Weights of a small multi-label image tagger: layers 12, batches of 256.
Rows from block 9 of a small multi-label image tagger, named by matrix and row number. Rows with one number within an expert belong to one neuron, the router's apart. Each number is 128 + 32 x the weight over its row's rms, rounded and kept within 0 to 255. All counts start at 0. Numbers have three digits each.
Before each expert's rows are labels from the 100 images, of 14848, where the router gives the expert most weight on average: "top examples" is what is common among them. Only what is clearly more common there than usual is listed. The data: photos of plants, animals and fungi (iNaturalist). In brackets: how many of the 100.
# router: router (model.blocks.9.mlp.router.weight, 32x128, trained with AdamW), inputs 0-127
# up: expert up (model.blocks.9.mlp.up, 32x32x128), inputs 0-127
# down: expert down (model.blocks.9.mlp.down, 32x128x32, transposed), outputs 0-127

# expert 6
top examples: class: Insecta (100); order Diptera (66); family: Syrphidae (65)
router.6:058138094161162155168138177156163113156093104144177084136066166155169156085140165166075140159128158169105141133139157148202147142151113091181096153117119161107100170168178126126067080129179113154134091102148126125084125029136136185134136135121151189114092095176071097152138129156092163134097108177177120108092158168115119142115158149131140147095131100141132086103161112149135137112166
up.0:130095145107128118141130105142074161153137154124084099132122123148157163125150164105095129175095161141179148170122131089119147182117174163122142104063125124101102130171057053109111072106138156157118065137114081117062199116154147148186107096041111094152206149146104094096140088134146135124104156089144109105182135136099205162106093164093155140130151114140107103105100084151159155137141
down.0:182183150151163153104145105122111152153095098141141149108126149153172161084110080151148110172136108061080081131163129109161148069060066079136089140172130121158205165105112140113127193173110181120149117085143127169126086118138126155069177128137077113155165101119130182155184134136159187131083115154146116097120116123128122131113167147136123061078097055122153107093174142117122137120127
up.1:090136108166088115153149137139138198088111144095136141208108182096115138099156132080157138107182135114078052168201136157172109144090127182128113154103120190082170139112160148079144144145149127101091149131087073150171153159097154138139132157068129142137095127100099123117102064172158173170097209101126084134148160121107095133055126117123126144116112101093103140110131105149103138109177
down.1:160127127109141117079168128106122143148051070159108142097144102178117179131115123126107085071103128184138114147145126091191144108142218120109119127176087116115054093079098140166100113120117172127099133160138125130113141150139178200142175089157128122096178176157129082155190127161109095159128103136149120157142156110137171161150147122113091126136124194138060109121195097086164157170126
up.2:156100121137174087148117106152116160167106141116187112075106095179078146143097124106126125109084064219135109130098079167137115092144130141178121133114107120125138070094152113180168120156167178188164119192151112113124139162140114132133126131159113063165121156102151125113112187101046127153123128154123160139026131141146197138109097152153102073110153146154122092103112167076145118112124
down.2:068126117125139095067197074123099114142144111167121152172072151139179139143157129095127094108118161102135071146146204139136079221165096113131116131066125144086116184153114130152167081152087126118205097059104135072104136130102121195122123118096151153112137065110104082182166123125142103080099129114130087118128119136108092091112165104106148156133106089106154120126156139175146131130167
up.3:107125152157177168110135196149127110137106154129160126115093188110102155140124169138128140133106162200130130111129165105187174142126140088166105100114108102098075125152161158090092134151130116089147108121141143135068115112142223151146118095172111110113141104178071152143201134093152116133111115168161157094162129174146143143073139083031074199130151127105147119099133111164076147191120
down.3:128091116098123151157167158181155141098147114153103132151171115170139182061116081159106161150168120140114134146173132166155102115107104069065051157154108091142076138129113106138161166137103132136153129140154134102137084122115087118142105125101081110179096104120072106174123174173196128080093099139166101148096196178103155062144094083139118084085115082132065109106156089160143121098113
up.4:093083140094097121128154093127159238143109143109139090161138132176117183085156113105133137119130100168142159109123082117145094141102169126103138169118137176158107163107185158188104110123170169161113136129093069112193154178089143094181147170084142140150130138136149111101125066109084095184107103107097090148167193134137092101119082131069126156121124172101120181124073121156123166141165
down.4:121158105137152090144159098062110177123075183151106150067187138131092194105112138110153162107112122112072110104146145076172117100132121115166180153135108128182096130066134185114116130082156116082078120180108119092114156122115146131139113135163151153133163172163107093133104137132118136194145127173109160161188163102089100149115174158080119166176144110152116105188166081066110184137133
up.5:069139131122150141163127125117196206165138165093139157095148071159093095086154122157174147117148100103136133097104089122122106115119068208112102149120096078167126147134143127165146122117107175122147150142138093166126167151133127097153083093095124162166047166128173109098112117130163175133112164098175096123097032109106101113123123120138117171140087142148160142122056154118147094128218
down.5:151103149136109070144143084147147094116197158127124112131125102111118092159164155121132102085123190080162118162110113114112112121107144196136149139087137154090123057109087130136131116091142076150135127164166115148086171111107137199120152107150110098072133158095140139114104111147088120161118191107075111110085121067212083162140102114099074167117195104097100170154069152157102138181081
up.6:114132115115152113167131138044138080126109093152100095132124143172131172147099113197119090133096156164168116182130121140163108113103153127132121121135123088109113126098066149122144108074107159088145151091146185088203086072116138138148104112159046137126143139179137053130177149169062182141090101106147115128130112129132185112170151139143084078146130134140137048191160130116155155111165
down.6:102121147157121122135110156164138174101149190099203139132098090105099086110176115115130184154153128148145151093142183099104132160159101122175065130111068162065167160119097090168156134129075097080129165094134160136076132157081129109148158129170130208124132087143090137128161135105153190148112099153103113105121144131165070141058127122169142180113171123128143174105093087129099067154096
up.7:151199104099143103193151117115114077124167150150095071197128148124164117108117071175121175070151125079119048132129161129153162160097079165177131121139129095139155179096106140124156142120097145101152144130125136100094076135093078143092132180100131131148203078163076152102114102129123137141165107117097137153119131151031120177145089156157164101114112094116105145124116161107117067089127
down.7:086122128119159117093094100086137164168113118159155181126121129142120147184198168107090122118115102181157170150161109125177075193147189142152142065108069129101107142177107117183133096087132136116187111052087158113150167116131125122168108133087086171132129127101204141158163120158098135132134101068123120138167116106116142091153113116143114059171143145109116055097097112107115157164083
up.8:163080091141087107109119112096097136128133123160188134178201139083106118050126136119125132132098096169132069170144157136137129196114173173147126172104120133077183172074145119160169120088138129130103141193096127098115156177156147113123128176102091097120178115098082133091138095126180134147133138174089165160105151125145115175096091171080099107093152135093149093049108080092125143157132
down.8:166147126195111116152146063136142109133133121136128136125132138086167095196112143134182079086135149109101127131117119104148105132076153142085187114156169173111190075151171095127139103125120116140113152142106059154132128135112145132108140091110196092106136147123161097161116141122101160164169170058115184165159159085081069139162195177157152098154141140114151189091171170118131162078185
up.9:111140113137159175136090191097131151125105164164146109117113153173156109094149128107046138109129106157156156127152163147158081113093155164106133145120052160085090218173146137093112082163152131108159107117105071106109171102177196166108129173135062183131148096178112128155132110114108154136123157076140101126203106201113135134109098136100190111110092148105147097144106086155127158136148
down.9:145141130118146110130169148138169111154080082168134112110157160089116234098197136158138147149172113072065129159127172179131146151150121093148067068178153135168147131101113161120150214117150127107117139126158165128088141125085095125139174147091118163134071120120138113145130145193131154175145054135164121115121137122097065125096170093142105161103134148125100188134153092107176099170128
up.10:109158079161084106173165154158074174134128068126201140165075158114122109127117143123115157098148118146080150123106077135152123114101111071176156153078119120152084093130120147152077086151146132108123133134118099101152096080146095108041134172155129105153193176173119118097138174130041175140128086108108106128139186113137113102130176119105063142138097100114084154121167170151156138097174
down.10:108092147141140113139100182191150120107121150138125130102132104179121143115099123146116132119127092184139124108211177072141147145163189084135047140135094105105120166048130113112171093139097116123140090096181152128134144149138110134195140134176073063151141127183073107092151124088151119090071092154130143138108131234152164126091074091095135130125128160151126130113141114178093122142110
up.11:111104130093158105135174184115122178117125146106096119089100120163088172120124093123170150047182156123103117150110131119182102080161115126110138111141086126139062094141075113125083166222090098157166110094108143138162128167140091133166059112142188170094138092176154133184135098101113099151112168159060162128082131114157093126143158178159076159114141136100088139165127103161153133112154
down.11:107085164136088129102163137192098071134191123121101178123141130078141049156121161162154098138144140137144087152067098101093157127069137159159184191124107129113132134144106141115143139073173076164141134177146096126149125176112136165126111134153134077133112160102113111136053181105108137165136197067157138158142081110178112130089138189138117170099150150113140126130069160153169091131097

# expert 5
top examples: phylum Arthropoda (63)
router.5:105078141094180113188172149105202116170124073098147131120172090100122130074151115128182141143122134108199093155148119121144085111071093153152088156100158102183136149113110107164161140097115095171184138174135082171124134128114129074137139137129170165070097100102178138146118158156119139158077116171134107083103112130156075128153173133183092131056194143162127097131140148086097135129161
up.0:050166114056149110127195170113093140123096164096132127064169099159078175121121090120166164085108132119124099125165104162124140139126132118161168114111077165056110130112158114161119092142119141131149080189085164104103108141065162140086114117179123084111081143126125109096160187089173101172109073135120179166151111124114136125130151102070113194134101156156128167115096130099083129086112
down.0:150074145111075088109121089108089175170129137084139157125079157146106110119097117107095087055128084124198108146112103175190171119154172148130154103123120136127090125076159143093151151077154111161165107128131115133152121149151091130122118145046154130141156181098167083199122141073113089101173126123223140157105168148090161124159113100147126141132101165159109115111215147104112151124128
up.1:149055186083166135199118118138078101119089155087122107069112137172078119129082137071117093125111087116094081187110090136075088118101139107105112098124070136103112144109125085113147115090121145152132111153157153134165076109133134125143171141177133129132102157148114044080139162114164114138128142134149101144106087093075165080104133082062150187098166130125119102142065110104153154147069
down.1:086154159154190168144200122177102166115130090114121139174071150156169091123164136065111133127074082100066088132148165197092129108159078108079154106107161127154150179163134104156139093122103133120157077145152146090103114119096095130148146134109149090145089162114125140170179139075121162125138094071122138130115164128138075103122132102177197119125087127173155153114097161197108109083158
up.2:120128180148156124129092179167163141177093118123192126092148119121080098156106144095138143062156092168154083237181064136127089119109129088169093169120063151138105127083190110076123157082171115110110101106157094098105165120102158148075117143093099155130091133175127137100103161166117138177105137099165132088133164132122117124121114094120097083096140197097116089115127139073128129152127
down.2:093127189110168150116144146121142118069148200125154150122083161174163139145133124092157105167110187127109131141139169142125116134167051109124122131126166132118086120127118192084096146179116055102134122088086143152192176083130076150132135124129180182143124076130126133187167181111127137133049102132122081101146087150113091108107184097090103203131125095134085149155106144128125120166093
up.3:099093078122140225136169075120113176153119126128195114117071114146099118115145149125105137145053113164089124163129067098100099122123122126138114106116114130105167123139142114102097121129147120170169134180105114053203125161138100107131074152160135149104108149186146116059087097108086135050070115149089229132109151122145137094108129175123145130099150140156110077094123135087124143124125
down.3:127104207135118139137109158178119104082167130131180122107124144130121068159106098113112161165072167145106104143136147190144158143114067122150117143093115114089133184174121112112166064164108143097168084132177161114123087117105081152080137101163201123109113105099174165185162136086129165154079117137128138112086153186139098091058159093070124090154103097140138118166166099115139162073126
up.4:116112083110087155097153128157167057149169085120135157097086159098081114159099153171135165225088125157163141129092146121167129153108094215155145106119123120140075165153166152080138153139114100124160129119147116137100120197116151141081180135127067144219155116164126140154109129141167106120145071160086137110174127141106145122113116114108121178165135110140114166117090182176166102068132
down.4:123123155104159164163076106113120144103085154125134128124158119214113116088118125080077112111113072149100094117153105108143167128107131127134105154113129115156162129124122048219141101162118110099173081128127209132087109121118103137059137157125156076075127109078217134130100080070199089148147150087096110168133116097137206139100149130084112139109106144149090108115097117116138157123118
up.5:107026102077130145153183147125123096081141095091091103106127142164152116106120084115093106096121135126125139141109087100145186153109166069169189120159134162126077139110099174110117159124109159176078130130140129120180085119151144099143161151138101086189160143156126074115088113113108110178122130142130137164107141174142102083203131119122094145118151118078076128097131096203165085194082
down.5:082128093162163142116152138122143187161135107156118101154162155129126124133110135153100095060115069118085042146102087165117096123156140083129102124132154112120154108054063214076145114102160155128123125180148167118078149210110118115121098150127093097162141148105139129114142158172099101166141065128139160163088114140129144107111075161156142104183152091139094188062166090098109113131134
up.6:105085139149105106099147110170097129073161157165131146100121139115154193123123076154100099131113132083159120082105197060124071077146133152099121113130185117139152167119085175170129140159081120098121147098131187098163113089143140153092126175133119117114176160092129112149150143119114127130117119153089168140153202084091129158173153093174145160115147136073110131083131129105029044160121
down.6:095181159182155124115181150104104102134113151127192121107198183088144148102134140147125137153165155132105183110078101145098124117140118071189170139081134166161147165134142126117142138144134112134066137144183064098121150130103184131108101121129178150146150077133037188126113111112101095103143104198087144087116152105130168112155118148089116138160168081172142151145093199123166155154095
up.7:128091121155151074104114141125121140123126164155133131112087123065144120140117136077118141085092110141125085122112064161069162194171151124157160123148090121124142177095117159153126113142093123137125106047095147128131161061163100099090165083149073162139141093106104133137118121044136133179192164098116117132122133175131094112146073035119106152130099192162105119167058131108177124133094
down.7:161140124135144121194067112105130100115156102162059159097154098222092109155112117160057156124074097133082105157139078194135086139099131124080118156121119130071105153118122132136116137136161110159089107131146112135200066122121127096117088128114134086141128132184065126097060136077105151179111138130090095127104163145158112122135152152115222104106132137123140161144174112170149115115181
up.8:160072120140116109181110131117169156155131168116132139139040137117065094090081099103164155156107167182126137173128090094046125146076119129122097089095161081136106128064090134145114079117157108132128108115090095088120110148125150163188158120069117159121153111112146096084117136144117098144082152188151123096130151115125144129123146100093130111083202134131096019151125088102083137154137
down.8:075121094100166120118114104063080154149149118124131114060111104125128176129168124130079080138107157115110086163164175128108110092165086107128148115125166175152111147117128084136123165076136100113197118132163097123086079077146086144120097184122172126111091115151105119173079129181093166156122118177099153136162174109176097120131177159114158214159152112169161157153175084159152153133188
up.9:176134163146205124121151158091145073158190182074098141121149155133157116089114134110120073158094139170133135208120159107093179159176123161162150105178140058156095081150105114089106134107141170101103146076093111145118137100117118125153122135066154115197177120123181088144130123113191116178094143122137112128137137161121126141130173142141201108151137144138176078187154110126133142108080
down.9:178113095120200119161092165109149071138111160110130133115148144089130159103140107133114073118107164176150139095160165092103141099112160122110069093170132149154130126108155138184077114119132151082126137131186087223113114143128088055181175135122141117145107061160088111069131121156123154132165151169146091111141162126174146166171144179097121106099162097107069138140148055155087145157101
up.10:161115168136116137113121162125148092091183072113161142079137113168129117128117114113168173177132097121186157020130077141143168104098099122107171162119090160054136131135132140120121082098122100196130091149109091206135114126118111117111160122121149132103085089102111087159101143126144142190150140169109116123097139104158158151159141071164060214087156100170179156120154144145153138155135
down.10:127136151156082143174139066124160139139126096192092079104116165119082140117143099147116140138154089103102071190091077184124143187145105119067116168102094109142117152165129086105095178104150123129143152110076129115108134098147101124104120166058146096144084202114140115171158129181147167132086142072190129161150106130099140098076139109148185142121115200128173111133136133163199157115123
up.11:136095051096120137096128108100141171120047124119166136115084111147135096162088146124150106107174152154185136151123112140159129119081093116166160196091157166137121137096151098195135134114151124161147093106153108207142179189092058199116184157136140107080093072154154142124098097129125092118095120153101161193163163106121107077162131152125110149101147110127102137127135165067118161155159
down.11:155133114156119095143156123086133142067104116166125138044102171116145105088104140103167181170140136106109118113147115138137169103129130132158149099190066120172131099069108125124130116140136099121110105088095116100117123089165143175092177171189146193119130104183083151173146149133127097175119123139128159130210168085079091149113163102075148089148145109129159033143157112112152151075177

# expert 22
top examples: class Aves (93); order Passeriformes (78)
router.22:151132117183165132175153084124163114123128130156131126126145130137133121161122170197095079161171125122119147118079119145147123152113135073128106124164144141068075059090135098168180115097181129144130160138125152077067151168118047080104138105093165207079151186135113146106129100141149156096134119098082139102142139116142153102136075129061106105177144089085157154134053121095174097140157
up.0:151119129083124100150145124118105089089115118085141090159155192061151106117127094063160094089162143153145071136152092152103096136113082123166074073126163156148135095088126172099095100162155120103121138126123120096167137186116068029101119146129168069151164137119096097091112104162080078144135151096148143110161168132121119149150139119057139106187111163087152162169111159111094106077110
down.0:214152124134179108116154146133155132148092123179123144052176062104146111090151142128144206162128155129107128108148108120125123112123155107139113122098148062115121088182125085157115127089084165173116127164073133151110136107163163166090110141133094096158103167130165131160180108134071080206102116125163180154120062113105143139140153159138077110139075103145101124147107162067099191145141
up.1:114150120135111143118208109077146065111173179130088146139162116115139173088169149180091085208163144078102153134118167135119175157139093077097166120136138165116103110152086137139146176092071145129134152128134129104070104129121186121193163113094098091133173080112088169109144096073129114141104092159097129079150148127155135150170102136131112111093215139082139154098082116153143104129088
down.1:157122148186137128137090133103100154115142118083156184150109091134112101179138165106141196094076046152104119095165099122098120130130156142149070186128132166088128148120165063128160087171207106147156074145138064138127168148168123145165086146114105125145132132132100108111094153208138166061083131144134142114151101155110152147046113143148126131171150178137109110108132069121154159106158
up.2:185079171175126154077129123121114073150104182153178144115109141120099127077104154087081147155101113160163128114101171129082129170145138117132156135143160097122144177160156125184181170152100076157123104082103119153103159091136190113189149117139120143142118155080121172134106165108189147113148109172104175088129140152089156128057158145109118145097125102156078095078054113115107117185068
down.2:161130120209114154132150123123107111118116088137104124165129153150196143198117152127138133137100154089148103130136157166108148109117089124067201124104102124132143175191067158111057124169109164103180102140098113124119109087090134154105127080164182072104093085116099139155065160061082161152200165100133132137164116127077127109121152127131139094136129107139187118153178161085132115108185
up.3:192154143130146190142164147162083164076196130116130091113105135173110101143119133129149169126112111130087121129083086122057142063125110150105088179152092113144149170155127098086096113127111170156179108108084143187104120048145104126184113139111101153142169141178123183071129168094147083086134183144066120143110122176122147077152084115101135150145101144122064128163119085096150132119132
down.3:083140086178127096189155163168082114112168131165181196087146112139076160125092113127181149089120101132175085197144136130152133148175145129141175114126099069085112051124132118155152111067102133085126124110153152130068156170171124162091101119151107159118154131140126108172162161159127077121148119125131168177130076133100114142096185191115159143131117141145146060156131110162073165127108
up.4:112103132093129109122132061131163101190161132089144087112089153108101091143176124119114039201109151165057129109114144148123152082151125118125138140120155133176122124117160106171168138083110147168138139142130104133097141171147122134165185122097170138170117134102137140174118150105090118127138127109150075012176110195116133110071085126145121137100182156153178147188178112156138184141122
down.4:082086160142094138149193099147128158111119107142097161110098139110135181101129105158169088079097125067162171104081176158084093164191103137109159146108090156157092149171105154154070149097129116126158101128157126089169161110102111134111122119120145111023119089136159100117099183143141120109101099152170209122142161139141088070170136123146071165137084108083142149093122143144140085148179
up.5:083156113071116157172183111137166115101082083176084051170108145164161098102145106184194127164138183087146170116170158135182119089064121167092110167111135126151112099162157109130143109095158119135136125166203158130107112149176091148119084124144178094139096168138125136155136137189091144113095069115159141121100135120139095130118124131108171112129080104142127062185187150169130115116121
down.5:087095133118166183147101174094094127123156144138075120124157099119150095057151113140117136139099166134101124176132214119114111150135143095180126182124097111154124208139069117137120161159132159087149120146092077110115073102110061177157118090126123159117100142165147139180148062097121113159148164161091130215117114166102086186096147146115126124109117139101194123135095069140092106122160
up.6:112112076186100116134110148155113084146109156196159119129136145173098124086139122151081154129119177145142155166172145139174124183151105088147157130110158145090160192228098127142118123096145094106084139106114132147109163109168172116118149148142092143057106157081186090117097119126164162147162186164164108183107153092119081122055178129150141085096125137165095108110096093143069144151150
down.6:125130088115101097120148080060099107092159133061104054142094144157169147151083117110107065200111147122153067097152127148155165132172162165101185135116112114123116169126142113095128118121127121142084101082095117086166091137141158100189170129164154157078177126145085089113172098117140155169116112142133093117170095141109121114125150141077185187064098113126165066134115159160129106079154
up.7:127183098128146113114109104104166131090144124101183151102117084139088161122092105175089095133033145179156096134159142133132129174139152110195147119148173134154141139097214156134092164126124089070093136143136135110083194120154166121096125061158141124124148118076115145094176152174163166108164118123138099136182155182089118111139125101160110138145132139132164126109172147148152172163231
down.7:128143084161067117126070095113057071174123126115111066120176139092121125160157098164161134078101063131132107144095103114110117099076119118079047152145138084152147145095091166153065121157090120149097140152164129129145136107162144073160090184111152159104083161151122159114130090067136121144083156156124102139134125076131109082129137215103153102109139147140113168140060099092148152115124
up.8:099163118118121129098132147168187021095091112175154084115153111187100114140094139147159115187090118080164136145077130157119147119132098099109167105125209109145125164145113154164092168154102075131139137115154149151111149107132117080132140135167156138093155107102155161148159148112152149172157046174121141073144096134067113084195164147152118120182093079158129193090136150141140153145135
down.8:076135149143096168118102161107111140149094133046110154136109096097177177122128071160116083088118125164165147152146065119162163107111105187140118119090105133136093161104057072128084115142192079056107138095129119126170154125159132119162115138149134155090131132115081141101169091177130130094111175114077110188115178103181103149106128188081147121128150111121098096173130116123139103071072
up.9:086180161109170139145129096143124187089151157161135178091101147146121171091155114196149146114173133133125094149149102136075084178047121132127140118098085143119127128116102118106100136077118095136179104105121118081105114122146052155167114105120118087176159168179175115055161084127105195119146122131071152209154124132154110127087156134092121133159169180133164129142156111128119124084187
down.9:132114154123104173115095127112073184141134189152174105132062155122102131121133081127158108180108083165103216173108151151133140148170131149119167149102164168106151119093211135133112143167129117055132118137111141158182133144071157101111121085146093150160135059107136159109135086096144096094142168091106135106132116083167140111056119077148162178163088109154115142098126093163061155123115
up.10:108117165111165111127141099170135100093142085125093118129151171136132141100168106136054067124140139114115160079135191140165080131136104148086075141104130161154086159136092120111175108126108152139130110138128075154090128092108104172157168174135149144072136160143101110169143080092143110152079127111105015117128119144106117149114119118138123203112148180084113165137149065207212143125156
down.10:140134126139096136084150092095089219106132118110127165118043140074106125113156187109161121109084127161162121173086144143123162144140101152145190164118088152165175180079152089110134126144150125157119164103115095123142108153087114119105145134073100095155196109131095146134060133096137093130127148161100155045125108097130163154129073079151109207107118114186167169077132146123141130153101
up.11:127129151177177097094161152125164099114108094135125153156164079187142138121109152152096213115163115092179156121124141086156083132097122104195076146130154112073110119094078117137124128116134104082133105120108126151149110132144101115094136164188063118052166166161108124106174141105131161141074119181077101122120131101107128161190149128079115103108063104048140176101140094119137124090178
down.11:170123220080148120101104143148121085126128117093095105155129166096085095121109116113107113178194146101137111212097136108135109118105102125129109160187143143114114101119134091101152165178130068149090189151120106137102098112087186127108111093148129234155129162079093146165082090134136108129128137106102072090083108141109123121121128117141112160148190097164123130126178164078181092130078

# expert 18
top examples: kingdom Fungi (54); phylum Basidiomycota (53); class Agaricomycetes (53)
router.18:144176145072095089117148060126121125084132072136103118107119082133167090184099167147187143098154111117119120126132082179082135115121110159117119091120101124135117125080162120086129108102142104143129108083152126061138114137195051090135091117089090113085115163135097096085171095151107095104176104094176119132178083160083160158153120101098143110180060155156181107171166172124123164095140
up.0:109139186176113107130168156089154119161165164125151150134147106107123132122086148198156158135109126074132138120117108149121101162105128071113158178134124158083217102082041101151156152117155116094127115131150134117130177093102121119195136131169109119120126149161103102140186163195151167139110086095183139137187131174118086134171118102191044148100088089132150122126139196121135101157121
down.0:141196121163070133149120132125128133077151119153157202129121159070159139074143119158118168172118066175093204088112098107116154148080162117109178145153130140107123148122117077135082128118142154133093133097135123093134119123138180138112136094090141105160125178125183159134118122069096141185102199097118084110131081137161138103144067146126095146099089199143075115070102131132124207134140
up.1:146135141119154089114130146085172104202168127084144117077120110155116125123173150157152075076104149143105087108131099127116178144090118116112174074159090136149126085140110041151116209136140134127112085080098128213098129084154123148146105100117194104192090137091120106153195132100160130139111126137138088102099148184133147127094110151144092120055145179077156112181156120121131138132095
down.1:127130091131127120140108140163089077160113098178103093137202108048111177107156127173150206093243136108117152134135148130148151121156137060123162125142114135141118120075085154190118136110162149100078168146130106100104110124106185114106130169162091145140074155128132134109144119129094093139139112156153166142106123100158093107137092181073089111079182129091143188123122122104081158179115
up.2:107187102119102067183131121161134179203140180140181133109141140119107086120142114136144164101176114156058087076163125115160101122154141200153092130152136093105169159119207084123129076132123167145122178147116099125163111131133111090077104104158132108118148117102101123071157114113158191118132159082047134150146105165149109102090092168088142125122111129156152179155101104128141205133150
down.2:083115204173143169111158104128145117070089118162132176165138060127200171120113122142144156101085124096122153118098120124105178177117160122130096084185107142148130131086145151136094108117111128098119097090207099088211118129153167078145147153108109104145121137149211136161141121131150130197088084071134092129142152150119130193136091126082120134130142122164144138098167134132073152111190
up.3:148143138059150133122112073111108189136096171118078170067142067092153141068140109154149175080141092163105152109100129083114148062118168137153128118129105126195125146122150136138088145154136113162104149105069107160209121118159086117137094108090087118187076082132168056129117157109115118093160146163089180137201156105138118138154164113167109148128141101171152104111130142090115126184141
down.3:126200106096098134136165174083153093164127142113153134162124157115116167052107149095147127123125161176112102127094121161123132112146154094153185141187147081157123149178098210122070137102114197076137167076170085099161137129149085096102152167148120138110155106106155068124108127129112199188119137091111120092194149113170139119125112162137149060125169163106072113138159148123100148128152
up.4:131184163109118152124100108133111230151072093159208161071093090128081140159139169107105199140151090127175115093122079125139086133120167087139139125101087150119138142132148157077154129111128120143159117120079131135094164157131177061117146151182149180101083129121125165114153105119146115104112139158127113075147077131051161116100121096094116120042107112152179100130089125130138141117174
down.4:108112048166157150082133106088102125117177144068077098076180158082141157106179102121053114134072139147162071160136150095137109114131122077139165144133140135131109094056075123100145157157160144091186122148149120163138114133081144140132105123095159135110045084075123175138109158170131132129156122164135142182109125122143137139149130121157136125105158079134158161144141056064102133078089
up.5:127118146104112142079178105098176178109098127078143134164114174088155143110132148131184148037174097117090147112117190159121147139098114109207157127102074138140105069114130089113159136116152165114130171084087116042119155109102113163152102151092143121146108195146123150119132094179108064128084152113166118174122136124112126160124066138147124141146140128141169159111081123053083172099095
down.5:118145134109049130180176089130087128142113095122145117092110132161172153139093111070160170076114141159148118068136122139205100072154114118103137115114109102129134180144081074162149171130100148118079165100153155140137121171158122145164097123189147126084196189121092162152083139115133125114048137139085120107131069140134161094123125154088066149170112143127112186111128175176092097112112
up.6:115164141133125132110157145087083095160181138178109149145107162092065135141119139140114101114127104149112121148131099142088132166077183130131155100095157149119087132144096216146070168112195112059150120099123065081138171143170152113116133099135077110070132121106096138085159093133130171114146096097144175145145181144168142103131082093149154065188099172071106104089106124078162095168145
down.6:131171151154120186133113104156154135145121164132199094108083110137137083179174125129153160104145128148098146168078095057107082101123077088145129129110128106154122095064153072068122100133080083098145137091083159147114171110091108062104151124110139116129139056119153150107235184118124117173103122130104131080149089131128178118119114098159153156122153119125081163113070119137126127154181
up.7:122125137039093079098084121114131204084127137110170111120095139133139070124025106142166126123129120185123111105135152134078087123151160166115095122130082155134108133148159195126128106159112120075090123102136158106156077160196123117121139120142052119093131134126114113104127157153134130130151128133137144089192097087134139118204140109118130154126058078108144099206142144164177134132181
down.7:100148168109182182090143091135158210155074101144113134192113110132122217108123169134130148129088163094084087119125098125107094072132106120121056131136087120155118155142206093180156124171160098124135107090119156101127117131118151072128065118144128154175128101128120126109094142173125135145102121118122100132098127132190127119149115108089162103141152133200144059072215130091144114111132
up.8:148075146127149135164113119141106097127114168098142188171119158170110130085096096158150123156119115134154140163107205099123104130106151159123111094169131118086143167062164123146116101145161098160112084167112134149157149155114094096149136123139049155155219094142069133081101127159143091104150092146116178075143166191162107168097160213128109124171111122132123075122092147170148100174073
down.8:156118136144137074099135079197197078144126164154132138110149102113097103100157123099110117150122162172145115153125099185094148166120087148068123202067105122111120139131158131136135103115128165220128162093089124130182157069089116171151155139140115148151114146114112062175139094126117128135159159150119169132138141245107114088094158115170133142098103116131162151194159114116168167133142
up.9:075138105107145077063089108091060201083103062114043142133168138192104073179113118147127139123082124145121103140097112108095142140158192132096122105168119141140078162132143178135119153130121128104125067099140123153142127097128089122102118124116138066086124095108105171081141166111156050140147128066147127142151131112108159142122158132119131138200066149145118192098119126118177144133095
down.9:146115183147177079102154096108158187122108090134121122144088143123145188152058149071123176054116135119109072140135133167116085147097174119111100103134034164161085158096139149184145113112130161099126079133121102164107107129117155097138100128159066086148140119136115104123143164148147150155091129157159134065122162129104100128135118038120135108165127154096112132098192141107150074141202
up.10:108123068052114148144144154111110159091064116117122132109123088142110171180123088092110119153146050096093111116116098102208136014127163126140103162140129132180108064117095097133116076147147165121129163186111129144157090128108131140065151121158122146187100116170128148140073116152069153087124148172130137134113141105101178141075128146083128126109155095121160087129160125081154152105164
down.10:135161087143122121162177146161107070060185154134163122138187131168144080082090087179125104188139150134190110131064142186129150114164092098111151129114191098096164126173105162088131128129090080102083134118105121121162112112117124164098101104108176138153143091149103135145163122145193105160116134149129117158144148107059169079147171153163071113082105078100117110161114137191088129102124
up.11:143054073101118171122161037115136147123132147079102117120116127069135111087128138083155133136095147175129176114162058168133136126108119152137149136089148128137141085120155146097178089124090140134125127127152163160119119155098150097124150073100139068136119212091141133157068097155109081135175162094095108094207134057152110135126116085208202113124139111127108145099096133099139133116156
down.11:119153109082083119128131096077161116150122140101124086200100145143179137131088164083135134152176142126170151140136145108134126126094086106125137129129140118128141101127091078068109097165150138153157117078120189118114095150145099157173124125079156116144135108123108138141138175169143129048078192059088069123143070120150085164140157113167168130091131114119137125137075255100125100096093